Weights of a small masked image model: arch vgg.
Rows from block 6, named by matrix and row number. Each number is 500 + 50 x the weight over its row's rms, rounded and kept within 0 to 999. All counts start at 0. Numbers have three digits each. After the name is the row's rms in percent of the matrix's.
# conv: 3x3 conv (model.blocks.6.conv.weight, 144x144x3x3), inputs 0-23, a 3x3 kernel for each
conv.39 104:518525528505529547491523572488530485538629558496450489503486510466534433490460447507490514432552494486441535509505493506551531508542461476485474544520510508504543490453404459609789478501507495513509487480557537514475478492512494482520459477545503504493541461428465447455524534460515553520518499525484467493454433443500590537486469545478504566468505523479464469461458413494503553503536512428472475469502449509538535475925551511560544496524518485490434526470464510503492455429760504476447498499487488494482507551498507525526507541508478495511563529535482493521522544478491501524528469444520511505507510500529543520495496499510530513421376561527528495
conv.40 101:468515464443534544431521447514506501499520485493469506474558529504461471536514458510562502534563517564479494413549583378466484482537513471469379458493538562525482554617482480363517458529495468460418550442461579467498395530468472475503568466524464517512474587503492398491436542548465513408517573495456507433536531465466499472489529480503494470542534478500659608465523568504485426548622503548578545554503487501560534518573544497473473491532493553596579505485536453506506594581489524516449513571503470475529490566501458491592527453553513477519500532484435510434511488512514532515476483502482536552589577538567553548544505550534396520532570555573563539
conv.41 098:507487495401486554471531523509499546389538559467454458456435509491548464444509492469533499517561523489482546454503523574508543532491470426514517495530547489459578542443487481649479485498510486422515457474429484434453441445412478379514434484482479558521516476497494489510501489513485557571535570519445486483448321460497488526526507493585515430484466488557457530496546508507462453486489511535530505530524513422544510539515512498453525455527509555584552437478472510459495556422604486490563553500515545452491526504435508548525457503536486506566517502559535481568511455539504463516540506511496513520486572543577499475452514507509474499499548570518498453
conv.42 086:469467545499481412441478437487488512353376461540571544531518483507498530530508521444526533578505572511522497471525522475456524510528510441478474619593437461519429502583550477478454459514499558457497560542601603534564464429506457511459491447464473537473395395394460479489497500463475479452469545477518454474425437476481504471482548493433483404534505436463573510489463550485503500517540552492536529427501534489444427602746508459525502453451446497562513513489468444420496521526497547531507435479578427574576494477510540472554521483512533530516464464503470542530481460535495448524499459534485552490509494502500487538500484505486462519629610500472468453
conv.43 104:477547489501497456548501475490468513482522488445513511504515501487501503498485452548433385502508449515501428504492415467482477494495646551514540538447484529464433515465472494458494530500498472514523454538534431487493445494520463507459521553591512520464451557430522548446456580476491526507529437476527474473525469457498451532405351377434401388485451413526520526542452505526500502588573573512538627511586564563546512572528546503462459477422515484468461501448491480527475511494476498505516442487442529509546566468555522546503502481505545517492549699479553601516538658464498543438482487482510515508430398504475467459461396546486447486521491452483509508
conv.44 094:550568456573530463499480479461500502646685577522505506473481501415531510474486508513530498451590570542540533600501430500444378514510463448460561573548475532512460469455467546529432446439470492482483518685496423475567526487377597609563507500446514534486514681496488532399444492490543492457441463517486507489591509484492482462521537508531490495509484466451503512432448505467473528492516561443507554480466579521479482572744475490554491549620536561763613561621554526519487577540523475462534457431457481575492454488452546547549570593559455508566515471539560545546527551513582573545590514510521427464490435483522526495486565528488522536536513492492438464
conv.45 101:501547439474503484442477481488486484444437487420511502553468436522462452503589547569465426473458460488481559454480539392493543416488488457543536479520631480536558527563492519449351453532459439466450411508473504540460482472491515517521598467534467472456522565605413369463479505458514531557547479566566490522521491507481421526441463440446530450436467481509510484495529583515538483525488518592484524518439447486514517596191499504472475480479479517488508480430506463437479496473438433496446496499550550599517589409509496540543479487489503494543557458505519472481558474529519543548510429460465538509617554537590533466535539498469484517492564456525561547
conv.46 093:534492425425471331471516504478468451556526424457482473521531496515556578541496506466423504573618445484515463554473528501405507485506510480573517494547365542453569421552551482562525490532455522566544516488528485472470475502501477490445505462546537498481508416506508542485544516412531486447550529514516510537492401591445446490500520468413486460505598534500510554528515569477479537514483367545507512604540562457421454401495429457485467535592462516600483488558573508460491491585596540492497505537561461546486570522545478516429471476474445488463491484424500570468553577497481560510552541472539454486514499533550623587522512542425513513478610456448529459
conv.47 102:472477558497463515452428463480489512443450539364493470510548531454475483454507506466462501619521561449479500570560496510489407464516462594531547433458517497388452472490490472480390497443467497514551412638445424552485508491521587543482565562417507495491533551482455504436524504485509519441522577515487479527604500562562464499528505477526507509555501482542478478521507529502484477499472446531526504565490500464487507476395450474572517522521490465576533538558582571443548567533470459528546577465444595575466609453526472467505482441506428505512488522534491467516564539576453565514444416507573510506421446488455488535487505481414500493458527510403380478
conv.48 099:624523523547465478516500533498515503566551576506467480469457478488485460482440457456435527512502633557515535559524471472454516557489437518494517507528476556598548549472545476488402498461550534529545490505505534529468546558500557525538527423497493458559467498478487529502493573479502486447518481478482515473500525493511500451460468541546539512579562524443416434490548398566551427545494419595551547555440539492530487442524483479611509469463489586545594511494536537477529587575601561492471466540483408487548434541518544543554563517557518583542512511409549484471512454455553512535508511508473510469534471469515543501581579551446469444397504453472588531
conv.49 104:521472471555473525485444525524499480460656554473477471513515545443472489549497497436475500524546556496506451456447435532509494551525452516530486451415655460475513559484532605392410507554478490511521508452514534512528434494472483470488425500513485459498526496434531471464485473527527476516488497500508526498593651637478459524542492504489488483515553465482513455504500542494448530522487492541485489456473504497430478458333509492548470532562522487468459501485484537474457521459432471501507382468343481394426444525424475495492511565507558516501540497515546546558553508558571423486509455421477505478483502495501544503472526549493486465418630522485512475
conv.50 095:518555446569530540457409359487528480502560499488550479463547457491529469394357385469494541467530604487492623548566481433560539479477498557452534487462471547525462526520508502445490526522505433429463443458401396401453429488472453462501552525463528482546486459487525546473562538526476490551459464596491461491458522424605496557463439489506527553644597599478503460492403501555480554490445507567495543546570527435552511418621475505542475498611496536663558494553551491526517570526461537498526481492359559539497563573488429428451426527537509522456517451501553496514492433408460478534464477448476502441445386482545450538486412547450520441470509462473437427
conv.51 098:516486520484471495460502482548547461480470394500555466482457483451476438513503475485420533421458601474529553459492526572548532543479560474497572418433458486469471527518508458562453472530468573582551492540530513536478472444485430470495434506522430509467466530465508404512439422454358418303432405469526442472471433434487418422489484530541527536588538559555468479512452526517488488496423514492427529514484502458446451479477459484467566543596535584647568575539529515500558436452495487488511558491521522505498487469523555487448495485463503441480485526488679650617566486520454434435452474421473483491516521484519476369407419370497525453486479467505517446
conv.52 102:524522475493525521506462505508526500426441480435493566506481500584489492515503499431512543496498493570541546539534508477500494461512476497570522415475642500466497505525521467346594480496527485524579436488507563424521451485494490492533466471534530502456524462363515590534495512511526468507490438465573429450507510419434530483526491541519387368490501502506482490507410523488490514533540499499497471547535546542479506621757495523505468489468457511511478559584506508574533519652444536449489474507474425535466502489501471434543466438521466498521555499515504521457528551484461459480405498550424504538570471549533522551457406541492513477567555528557506455
conv.53 100:432464543469465437470500526531447492466422526556561528504505403550477434599546480459484523385505482472482448516518529487465497482476465482588484428445517488530479487501467474423503534487560459488471507582510438449501448548543502517564460501611472445490416424478504547515436503466505532505505586559463403364506518476471502486379421474442460457499510563531551489544486492508505515500527540477517539538530546440492459543514517429476465504509480492449467460495491495557460500449434442476528479508491493463518500412442625632603564490535518432479538516535530506474499482473456444468497431543533428529492496536496549523491424441556507522447446448473488490
conv.54 097:502439510592539572532495527500487464480485558433564510502542528433540517503501529491506552474452520543488563557493469593551508505532490566557518497420511497472493541555414525500467480451475540498482536547522513525573516505459532516501560477433517542604418515471491465492555506562496472409550478508572447533469501520540514598537415524518467566502508577563486556575519597552457558472531505469573587570534528460339510711688558467517552555517510478433437525532525472501455417443401540514509516593479570535436512485463549461441559501485504494458553499512514533450504513440521549513525506506575597514418569488454534450504475573494582498478618496534547510
conv.55 102:429433416440476526452466462503542537496504535516461452494442434586414478517496503522540527464434542417500507444576610388514558430496441521543579506506517468487458444542486496606509460452443514539570540527504495557458527557595519535636442490494478485534518488508470465493537473477462470451415393419504489485482520514450467430451401391520566524503606552529395419474472509490568512592569593541505554586526561484472486506494448458450447536452377611555510546545464494547595501550555499514451449378465531477535486476571603541564563562515475442386635658611573540514583526520475464444512506530568592504397469371586536509522492541445519512444420450426449456
conv.56 105:517579489545550580614546521523509530466385445553503484464418398524663546449498523577565565484528533575551505510466568452525498475540614532498411566637487503518507526486541439434533505531523504528528417472432473567550476480519353461534465455552485503477519509457480441471542620600580562527603534533504483515571518477507501489568556584498450442528485485580577515495531606458475469480526492466519478582582529486540487465554497408506475554527588449439449526474470525490470521481562472447570475446412459457452431534508473480439521471476498536552463486519437436456488446409532649580511541478437507440559568594467536534521504543460479439528488466556414455
conv.57 089:488537538523564460401467521457418477585487524485475535490556486438520476466516497504509500509571466481546501579499485532541465531430425511529525557461475435586511614575563552686585501459512492494496380367412432469470513464498477519403524522449540499577532520475496509538570490520497482475486525484568519491436570503469560525532428490493481469511529514551484516450523499543505543513543526455479492486496498567470526591596488534564513497522469581505504527528515469503461463819452487424445487532477487399535525530542552523479505528450442444387518485534507445449488513501536532511513464514466448483523402502509392519528501520574506557425446481480433509
conv.58 101:534553568503540533476515556501503468473506638469511448532480489513518464527535527431508560479449534481487543497497524494537493509522502534528520552608583526431510573672455470764444488505570519521518622662545512491538451454508488436481466422504477561481644617567512437438467462484493499549453523517508578497492610484467497443445468515455469492501520514500531527423389487524516496521518517475543532530505506424486511506427483484536521520533516516465467525453508488575501518539453537514490492490568464504438496516486515445462494508573479503508482479533470496500499467558512455508494409508477534544538546511509538542528530543535470499512438444501369486
conv.59 100:502491558458517531446449493531550502504584527460503498465531500572442491574463454490520529463494528449565468532491532501501526487492504483560452479497486546613475456539472480587486502436466475533481473769482498542541464451542450515537484534506488460531511544385510548425511504570580522444506476484488483456673634466542562454509512480525510467512541493548451470511482486525619522475530496524469503491432483501486479433415509503441476480481516537497553522567517572556529545414517529493505498536493556468478483476514524514474567533536474509501556563546525534505499541533549477505507536534536537515517445455536429507508449495476531521557415504560534564
conv.60 100:454507504492498459405457446499457473471615471496444461513449450473443505489421486462449507461551592551537590517477455480462485535478449453529513556504412498564497472533422511464483489526500470507460516515465482451476506533502377527496467528524497564499409562457487478453491554491384462347532576543441486411508482476464483458439530503470601559517505474502470508550377523472401486495556507489520482568535510536490522406464511498504503501406481546460489540498484531505464508428522460551508499531464477490494472437503416396495501477518496482494556554477511528497467460441508569503520308452513379419511502543388481462351407488568452598558574524535487478
conv.61 102:468465456464474443469441497493438456492391479511485480487470442456513503418378458563500578487483564478469465390492474402567458543562469569507524444573618498496477586505496507515473492592579427422604353532499482450447395460448428475457483508416498566450541490412478557552451485509422462454436450520470392401475498431499543508506447523528528450550632584570446441529519444575462430520528477546501459612515514422598496558715339470550523581477567550499547499470520539479479475532483453491471522508519523511536434438485529447511523502514558534514558589542482480483470473515484439466478473484472472417447510461516481431527481469466486510457436380553492476
conv.62 100:502502575438456550565526612480418427528497472437499447450468530499500440535470458342443489468532456472484563497504516503545543472497513573493511409353476514499536555529533479250573544447535513560548491493436492522413440518480519491514454548461497485472555587537528497478566488630515572668481475474472460495499501502536559496561533456489501559584571600468446477444495459488462577488528553501548548529533507536450463370466443557498486502526521534572460510487474486543551572464541546494445547498344544489415463486437520545482488536465553545494551565566543559519489464534516477476489520516455547490475428463490494493498494501496447512526509479622539523
conv.63 103:512451439513492460504507504479526513546438480513523501486482450447470512456502503568518489507494567507506530568506528509500520481497471519506474480468445491462456496791491556472542510500508471488447434438499523535523466507495490540527543490499536490498385444426433516477560513487468443540511512527423462499454942584482486528512488470481515519524492470507500529405609539524516540538480488460489478549507481516435468467571494463486499480533507464539484478509499475531521499606460485486496509481547511522545531495515450543560506518560453512559482453467488444447468456494469492497484504504510518452458462454452503502420478509457587487420444445474491502
conv.64 103:513482516535558505486468471525457472468584490540462492452531559487487505442475492520492528515422543502517605355525514267480502545429486528523501579477490468581502432424502494545528527552462509474534434559564504495461501476515406504538563464513509560513443716508451494422513511516422524417472420515596491526438618514513539550475437514483435490517459542460478459459488467500525508465500508429483496485493480479602489526530498497526512515442562549378592569499544489494502590520499505527536458659570469475539500508525473467516493505424511501436552496514576529548532473520544486548493503496491518464483465488466482511420479473546438520509372537555495537
conv.65 097:499452537484495502461539423558523531392559515479499458539552485505513442526421527510486476461635455459509622501506487415451540531462544511517492479488461511463501509463513493742476452536491479485509417460500483445434516524465536493520469593480497546516481456530482476520503478490490463519468481471500472493374403408502480535467494477479464465475510482491465494545504561537524466490524505498496501513555487560571550614203475529549539535506511483481559510504462524476480441438766520500565527526486523484508489478585521512500439532481458475507471463524454463484520472517470466455514465449474494507493508479523574551561497447455475492465434473469463485
conv.66 107:445435461497523611428471559598621590411464444411414460464505525466511515510524518529504524470506442487512438535574535470535534469440429536498565445520439430500475571513540500524507480474484493472429535586515480482517526620576383388338405368338483499518504527502505423463468556504522559530535545530515514473517580519505512479536452513590507596532474483487493515477524547527503561474452455485442451507459435514531529437430464447438474479427458435425409487452543511552487442498456436448453525562571500530513525543505450499504562597585515477507498531499348364424419423489473477471441492473447465495518472447535478482519480476459389461553496541525493483
conv.67 098:512457500469541491542558557489587482497533459484538452475443463444503461470477518480473543431432383487421510454436503537532532468548564491481544443441426488467489495467480597594515448479536497500490531531516566514539416490492503593504511534545522450435556479506502545510444529504649584519552539502528420510561548582425582485466481453477587501499530558459517471498413490582518520508541466551573507558513533436539540492638509541548533444469517484432461524535481519362506438542633496498492545502527468600490421458484499492508452459518536550524455473517438456485542516540447463520491434425500451538517518540530558487498487475448455426413367512482516534
conv.68 099:544526450500492466471522538486496461553451529489448484454494463514460562633520571492481442393509565523531549505508521459565460479473446505521551407436473498552496452400454513468497521478561546556533533544567523513510500541485516514421491479471391660477469605596453434443428503392661593660527496493526529433525517519528525500522469527612444591444458507510574503497502516545513508497580457567489523558538577512555524566546476481481511542517480549486505545496544507457473472381484504490465445498483491482489420459490419521472461462544490464536506477451532544488489501417487515574515425577456542525517530576602507500530426460536412441477543435476538497
conv.69 105:578517392550455332512477473546519518509456480479465467501547544478569500471515428434449587444569609512492579429462580414471609487487566466479577466458482484464516488536532537520539529490484453492527430538517457497431332518767286591797412501766517468580465519541455527473458417443438442426406430400567503546535514473525477480451546530480591551501567541545587501592519546559516576502523521468490498438458469482517523506519502526494503574456483545496493529517517559477511599497463555510459446534479435460490503501489578442445609504484589553539504419470467410461500454505487488540491539494429508468476502485471522517516549595421504554397519567470471509
conv.70 090:507465432495487461532534463520550522482507482478538473457415454593514433500478477535477511452476489501547579450483443463457445496520554472485579638592481440541536524496552431386515496452546482437522420345441472529447510457488498480462458456556563565508519635515547510490554512510574476457456454594450541546461500515514509587493518537513532602554535597484481455526614548451482420535507546512554518511537523600480438533558453561473408489555465462635497463392418474525488516526568563545458489531425453620529483510580579463553513501506542538512531494531564553513578517493506513447579538475568519502467476482497498562464506539474529499580491469493566520
conv.71 105:485530528503475424574555453487466498517551618544525467439466466530494438466520547479454506416461433511512554523599458556587458449475502492413494610375464549490459496496468475487486505486478511462538561541579544563517513566464524646422500455518518422518463543495505488457456517477685641476545511439477489556447532527532513450483447434535482529539414516374423484467511490455434533429541560503552600536576592514572457552584514487555492444461648453483603405465486445444517405472596465543510521529484519510589617479493502456499485537512474518473404516514514561570440427489555499537598542501538514525467535516489497458547475412469531540379458529435482463
conv.72 103:493510473501538409417410409479455519490581550494456491530539537439441428329380432504575477439482516488585520448491527497524553484513506511528463508406446547507464567561533477425511486523505460435504481507527429410467533554484528551486516543430463525498475585542505499498524597477401446368496496448482538483476500486494568545480525455525480532647606600509480495492565511545550565430524367436581447502552420495501479476537499470432493468584538519488568543548478476471460495382446461535584501543588552560503482495526473521485481488418532526472484510484512538471499481446528534501398454443474462424564445452521441475617557526494488557467410417501383356
conv.73 100:504529488546563448518475531600546532469411457498526491510511514550609518480473529455519517541568509467503524494566506483433477408452443537574516531536476483535486428432537606380525532511436510455456499399541488506459489498496378564554554509487568434511424468455503495444551526513486513457497550548547546506470415502544551519508483537499422443514505584494468562524439572490433458503456520492453563583501524552507481355408462509527537492456511532386591501455518508497507488493536529491519517544417484562523538528508467522476495532529475513480469520487453487454522502492474519535467380475533496530530509509524569523516570545490486428479628538525540471
conv.74 102:490531448430459448453499442536534483546546467557516447423465407530545493526539519523504473537470501469462481544462539573427540537339454515475481452445520521453561524504472521545479516521545412434434477564514564597583554486577480448595565493606481569508493512417462501476461571438484526542475518519518494525538520550516528511513492511460483442491483540514562576489500525490516504528487467540502513594600569498520528478530458436505527445451441492557390528520501476457500520537417508475519518560579435404462488497427556541588536536520487447454537486443493507411406535436501480461484436484510458486518484456526564454487539449499476493527514508479467475
conv.75 104:479529503481486456525503553462483443556527475543506500508534469523472467499532513537518480487393464511489471368550481418512495513464486448489570528498531519538520479443566519490494495544491501480519417567508470453476426436480589466497454521495505552509446514501497482484482479500515531569480539566461504531558490676517540507453547485513526477484505498469545511509514636448540479515527490449477450485516464553561497459547522483504513495504525513479507495493493450501511430482460474524507505467538518431500513537516468498465465483471490495490500492511523464494490459474477519491518513563462519507557499514469480469419453407551473451494403405542414502
conv.76 098:514511499462512633415483484481537500538582521487494497440544512447429568523475516439525614495481635524512515520477493336536531466444444579360374585577426474528474497417488503521519478504504520542486445451454520460477552479488477535504535451503509515503474468370537474480556437581405519505427493530522467516515535457484487488512531540502496545569462467493461472542445588464435536496486578475509560496495542434444432463486537528483487455515467485607537475568503500504440557485460496560504562481499490515593513570530447384432431464436442486480454477525463534556557552548472478519544477603553497552438431446526391520585580665527530530516413507517474513
conv.77 106:468469643486508628404452579489586496536569508502623435492454490524516496581519616526531538474476489500470524464573519452606500498543517534504496495527433510454504412426534447478515467453525506608413547722530419491496558473455541497478513462499540446531566509514582510504340479548434509459446390445438482518450463519454508474462448548449451486544472501453481521379443535499498459447443499444480505494520524540514525541555511497449490457481498447452338592525577501492532464500507512482489576480363487532430478497550418510421443494450509462479507494482462504443469500527426522428551481480527543480522482468570525511477518536465531458478421436480520516
conv.78 103:564551465542467463480539422560474461449437469523463471520477476533569554530456449495433520548475486482491547541518560437510547512517526512477478475413505475412558514350470607358519513349524518439474453372486470477511519547519489491503485479515477491509521470565560530465441459391522589509486482448493523502521440475492586493457439471496513515483451443499597480528464505376644475511532435482496451446490433525501511471590490563477543508518456504514504497550537542548523418512499463441545432548513527524520469489482467466459478493496470497468579518498534539551540544583513597596571500462463599474509532461494525533512528572520559585512612499510561449
conv.79 107:449487418482455455560619632564556498547460428529476512423468409395452436500445482511573598418443586479432418542498563462511546507569518489544533465423584537494507484586440532532492459471548466425455485556454539530522568512525436516594362509468488489493442558445459462457437503510508540527593465611481436460429435491490519471557434521469483556504568605467509444514477575516527574505534559511545564549512486531530466442431532496505486575580622500434458503485447526537495505371514445471519490420337403387373491471532436396395522450548545422479485486477503447455560433425425486420478415440484442431478404458431466488437440504397408412405465459462504474
conv.80 095:497502566520561558477461460489425476385631536537559511510530455551507436560421482456483440568557544484528474397506517487460480428496523530455458413537511445463522519604462510395638511521486454517531544418516512589537518435456586496562507454481515490504509474498507481499522489565506493533529493527482513456568472541547454505510509497497526562566538612530443515478489551527515517467423499495493485539504462436531496424513544457504523510547541446548616552518522472516474306589675457479515509446430537557454533522453462512505427480491434485490470484553416463503448451488481564479438456485457464425545556503564570491427421474523528415452558399473502504
conv.81 102:516494461519476504483514508468492524537584391480575439482495486510510477528504540521555511519545538500422481555475457600485481477520491518439483483442549527524484448430568476513563466553466536472500558521475474484502489489487584469511436537474520552566527463403484440511531488420495497511471483576516559511485338517578458575479509596537563495503484527450492544449472420420452536472468426472483488504537539519491532468490549506484497471472482541602490564524528489513490505486583475490483495578503519550541486478564500409421504506475525544491430461399492494502549521529508494495479538461594479458543509559498454460493475516523494432562556393543490533
conv.82 087:509491486489502469508473494494506502468355427510514496484507501495570485536509510544518469568581550471532540441496563416375457537429528459524565459626525558460475386481419464520553445525470440518422418377374443572476497467527470482549484490515506522500533507507474478463471473481469490543511552533501639496558685507559385433505558500535508553509520507526545530515607493498609547478473491448480463458513479532594471458485472549479511528513452517510568471539493521474442482442373492579557533504520536505516549542543521539467481448452461452526489503506595597608491531547474531497469549529528521521533486486453476486467472454579546571610725600570553536
conv.83 100:494535488469500510490440424469535486468392568519488447544528497514544528541548518552588477502519609536484505485559415406567450457429509365424432483504494460512502544688492487520560504559484533444456524396470485509489480491515521442537491476481483444433561528477500483497459489481546459494485501531476526549508447377472530502491487485422486472362457524529554478527480472554500556481453485459476528436488525493446543536582469505532506477487483458497557444530594486485451456395682532524501606483456491539455512521433531537550490498455481452479534497501443454518460508543490507535590498499568472556449500523450548540551565529516518572424464638522516534
conv.84 100:429461545508479454448496564528481505487538440428470444520510486532517557496486501427473532443449529475493521530613512530601521558481500461501504493571515567610490535596570586409501430524438485466522402490474494479549482521520307586570522666594478474546535582529505474484506514448506493428497451513466514509463496541548518572464526522429503516519461449461451510523452537448371446482489483531482471604588584507523483392615492451527485428488449504480502497472506452454453454525437521553510474466460492474422511463533569529528573496527569542550490518500449559473607600485467554486392419489445523517519424438589504519510480519491515449522508412476505409
conv.85 105:490460557488381495493522531478480543499626564473511501484520505415646497379540571432454426468485481525454429572499482547539574527489462519592461441480400544453406395623469386527496374477482520508498452459576512544566565449327405511481522504493506528553508468544436499456567380491453379457546534409465418522457576475426522481516495514443513518428508486544469441532470541497426580528468522516485465505486502503522490463427521511504559491486481523528462518408474453448522489590517503529542424670514434591485476524551518514484546465432491477444516497505490635502483527509503552553499510468545581539494519455431518532473437512560529574528490542457449495
conv.86 095:504472475482480593544504553481456485444510571526547488542530488519497457474527459444393466410443522559492525450520504537541518548544490491470569472420543527483540471493449491556475475450442572490563519627548521493551561523581459513525449475542456469461458444525492476509470491490533503550547480479450448465490410450499450491543475476439434455473444521470501455515475424540455502558491456518543503476465457645608589601511476470488530493495440404372502472499517536480558495396394539528478549546473563584394451493470467508468539577475532444493470423482506532538499561490513489483445476404475466572546501486504523504473615617466515457587580536510563562
conv.87 105:497519523497527573468499436507528511464546433466497547491490513505518519516499489516475471529482653492479541466496520336462480440450516472488419578581625510510538516411332429548678486432473494513443527457464496529461495479505469518527515497471493510494488510514490542561498522520466499491514476490494453493470610469544512483495458491447460546531518553536523474503509522473509530471496508506506538501518520475491525590573503524565518482479483521497550516498498493538492574742504500530525534511463516476528508457514485483461493537492446514505489517489521490470507464426519481487500467466532527484527522490524542516518513533476506522523449464463481453
conv.88 098:441525498503489510534521496566474516575658521551459512508505495485492506453531477510480569486488470490482466451466472488505442465490472553513481550482421476505482448834564536802516516508477533486500399629408442489488491516527414406501440554509491538491472531443471528520483480493507527493534519509484547460547590570489648475526507509428469423466481503487514513487401526514484509484503516548456506545529524454501495689496512509547496489490482471470435504449481488488440478478475456550524453515476463538478496504553436497485463494496496476477484486526501494495546515509529567501526421510494500455505498496527533526480534496522484480578508489487506497
conv.89 096:531502528523533525514486497479479448539588522507545486526545516490534476513538524423506506413578513447529558510519557486471454465469426533592528504532431490470497550494486508573512421523428443397434548672509512520465485507477490440467471509502525532490550562514512507530497517506475519570491457478500467502389328402482407492512465521502537511489543504489472489495552532488461531474545526504470512498516523496593491652393502544611506521546477505584483477501499465509453580870446452504511522531509548609431571527528446497447518524474493445492497518534461447567507497547496561522523564529475525513494497522519520515517507500531498505514415574519493465
conv.90 104:541515589470521527570514500553469562574564590467545582492566532494511489508524497510522508507502607450529528477497448486515530425437520418482442474446449529504383486470503570446534466525506626524623515476430535555531526445430407508570514530440529533556585671535541535489486462507579466574499539502501444501533563529453459479520519522581512481483455476531475504488567564493411414481539604462522595458496589430547523520576510553526518501519521395402400467521491499496490591567489480498530484545476388429483438508508573452551560539529562513534417492724378381568501519638558520514602515494450509492494469541501528548449523505473476523410520466560551440
conv.91 098:492519485492409426500548506510520441592683543464545449490481492443515532497538539478487512422464460524509539539479453534488545522490486473550560417466459399529522484485431472405514534528447527522506507436591466453480502526512602590412529435465536522502553532561482431536510503455445458438524526538471518481461459515505464505491505495533530531464409489461441456431409427514597500484491510592587508517489494535503480704307555474484540493455452488566455516508472500550537499610442472531442494469495461480518474492439507501488467466486443477513501495552490483488474476546460462516434481523451425502542533504463500501463426571465449507466439543525472522
conv.92 092:456560520483524556555544462454464473493563508452466529520523489523562543546552525471501497407529646481489527441440515419511487499508493480489592504439522513525548524482559464583544499480463455444462431397393474412456513486526494510484533506474477524454495419462481480450504507482570553495517487463484514478509532537525500483529508521628591539544546544528517534519498557573454515501497467481527500502511469485428450490485470509440478501553524504599519432516465546593548574537435486463463497468443474467503516595525488529477485578496542527500568529524539564550499528484548513496573508480559528535531504464534549532522541460571532505438438532531546566
conv.93 097:475439392462474439535444431498474462486531450483469421493454500465536523510531489514543499527586507526502519382397490470430510532434489431593493460514491465511468520471517579466357487517452501445464577592565543443487539509477432399427480549446456434481549552477494534508494519532434517541437500478499532521460627484523499486551488520427456466507496494463533443486486481415368426452472538567587546605549530439503475470424446524454506537518461492528576375474484507503420530559411573528549518526546538485441511587465503519492538556493485487487463496507576616550443411450564577494485510518517504459530477493513509435545500516519564603436487442450448370
conv.94 104:393514529486529557490498513466483495502553437505487464541477541533626499526515517524499510559558491521596466503411494524357462492465555538541434420456439522541425487529454492451493524457518591543492556502622544459587539464466586345462602451474502470524517610562462462505447515494529499473518499537463486507421473497484518514460396490460422521550488522451504418568505372593556443503483509540504544501498492483518525422495512524560508471512468507481530592545513522513551523450465494491509495502441503452465473536453420423477509473490452447523554504507465484506499513481525468522523489504520519511537617574530528558564524579427437476506426491552476460
conv.95 099:433500505489574525458447441532540505428373565442450451458537502577561465598605486542505575473569574480541502387469493464440486468399464542478581607623521467454533519497545532519480498468550449532546402432470474495501437470498418521558398520554525502536500394481494503459448503505398529398513442444484525526463425447510477519507502553495454438482487469544491543511493588482454614509472539481445543461509483511436472460491570538478504503444490619676570516609506529499562531617545585514598513432475565593474550578476420462501402484495404495464528490513519491540451482500444512437398480448473426509527581502518553450528576490449589447523478405461554474
conv.96 105:519528650467452583502505522484576536514557553484526554445504408448453466469462466413516524435496556473554536498479520523558539483510555536460452475493453492547513455582436543261500495510490597496533442729447501513569479442450394475466455483477468525523483636540526502509474457488446510558532515465429481488478562424463466447561561533540471506498446535519555484535508573441453573451485549466485495495491451526510487348550521481480520467463494514408515527461534465478493510432372447545444469506472490472487462412508519492513487489538449496468545522513529476513470496498508530474524453499525600539484492425433454484403448454454490489397510435448458515
conv.97 103:522500493516530417528501560497450514488416469521588529536487493468476508467494562458506470531505521517466489589503515603569478521483475517539482603529503514513460477431492521510471498576510449498492467433544403468525473504535485516501429500521475495529443380511497459507536521555506533498472514456425440512561426383472505490521466542448531481502506503528449487463528509508541499534517488446456497495480500575427526319579550461445496531492480550544500499457489498491478542416491484569482490406460507492467502491441518511482505527514482548521485504454456457461474454490459499503453651460500631499496470475468491501505476533517532521541587495491413485
conv.98 094:542544449520486464491533515522480526524515503482462528496482466488528441499488467509466445413479531454478453398540498485454538469542540506545558454468574425571552562261490577462475521542576445497481487454434468425382615451463565457372521562394501492528477593448535498513519501447499524577435474538505452520501423474468442507465459429456540489481480488506509519450432552535450456490488507568533520523524524421535454458480590486517525521561499532555463530456525541489512520498577435586475532488621505350490502510545466528584428516550493545450591511529492494508508503484553549545577610618456516527519519520522483528474511494533481522537420536505503524
conv.99 104:473448455498393484514394450566477476469486426511520535474486472446484486417537463455446506479540501483478414618471435536501499549516498516582539502471525627548476499539519490425496566504503475458449590581459457559449553553439526461339520542412588452490592458499483450459477482567480508578502503595563516471508414462507448462486494473485445469476534528551483579411525579410462473471509480518506502515515511473453481543475486461473418505484491550568499498513509499496485363540455460466494563538555478480506485522478459497534522464527548521532505526530538509545549500515464533465518515466602521502408468581420486506454517487525554512551478537572581563
conv.100 105:501487476489526532503536497526361478508421546494514514495494479513535513462507484533494465495555474480503500396474495394511520489513501473478546496473490461498518530626551455621501457502521501509510494436490493493481515521487504489482500498502496501525449464489515487489468482469541529544513495490518495532505535511478470464470493500520530494480519512469541448484439483484534451512495455532522466516515484553464495493405517498505503496488513520479513538482511506514506501483487505533495515489524546450519505494530510476509508496496506502489498473501522472495520487489508505505476528484493493477512466476502468445472470520571383522522407530459504505
conv.101 099:486457451498561502412468474480573530440466513454446485461364478481421484526526601560546541496383449506515509532478427558483470489462488496528522510551441478461484575493536415583511468523474478563452524475498422521475434496577496518507478575552467490461497466548528515463451476472628492479539524584526406492445317479478395548512521519517445444511453468444471533376633520491584481462637495494591490496564518464581478495679594485539509511525525518510484474512484466448446535492548491462523463540552463457483487478513494524498505503444530529477575516544458495462520481470558471443546510511450424474491526505459546527488508578504595534555532458464499429
conv.102 110:413475454470435435608561534518470497479486486543504560493543483477494482475451478559531517497472507506516550505531499505546484517544500473501460457505481472508499515511503505450468488492461456405379566565486584496565477556563476564575523607526531555516432525466477465502458460503548495542463445518542550533504527525538532542508482435435377417399339400476471481499440506492519489425481473378431478394432421492575484544527535505478466412381420459481482479492511506493483504525475456511536587560521524515547521465551549486485495435378487429447508514471468496418486508420448469480506477471518491523482502518448461447494520492486511518416459410394437406
conv.103 093:543537575471550579475451557496466460418616554436518496469533554572429514625534535519524497408395461473529488522515518466406427479460461553477511560409474467513513542545492498496453521476517483507621468584637521522491444508524383428378517479455425495519430564585517496512518411478453502536516487561588498493551557609522513553461439526488497540534492543476463529556504518509491442494473513491515534494489491549519501468443497469481528530486499589597486525503459462496513476429432526455509426492461590510427544423427500484482445467423494451522567520438588568470483518437480497514458474544527456524477526561488497527557471460544459420511497422490559544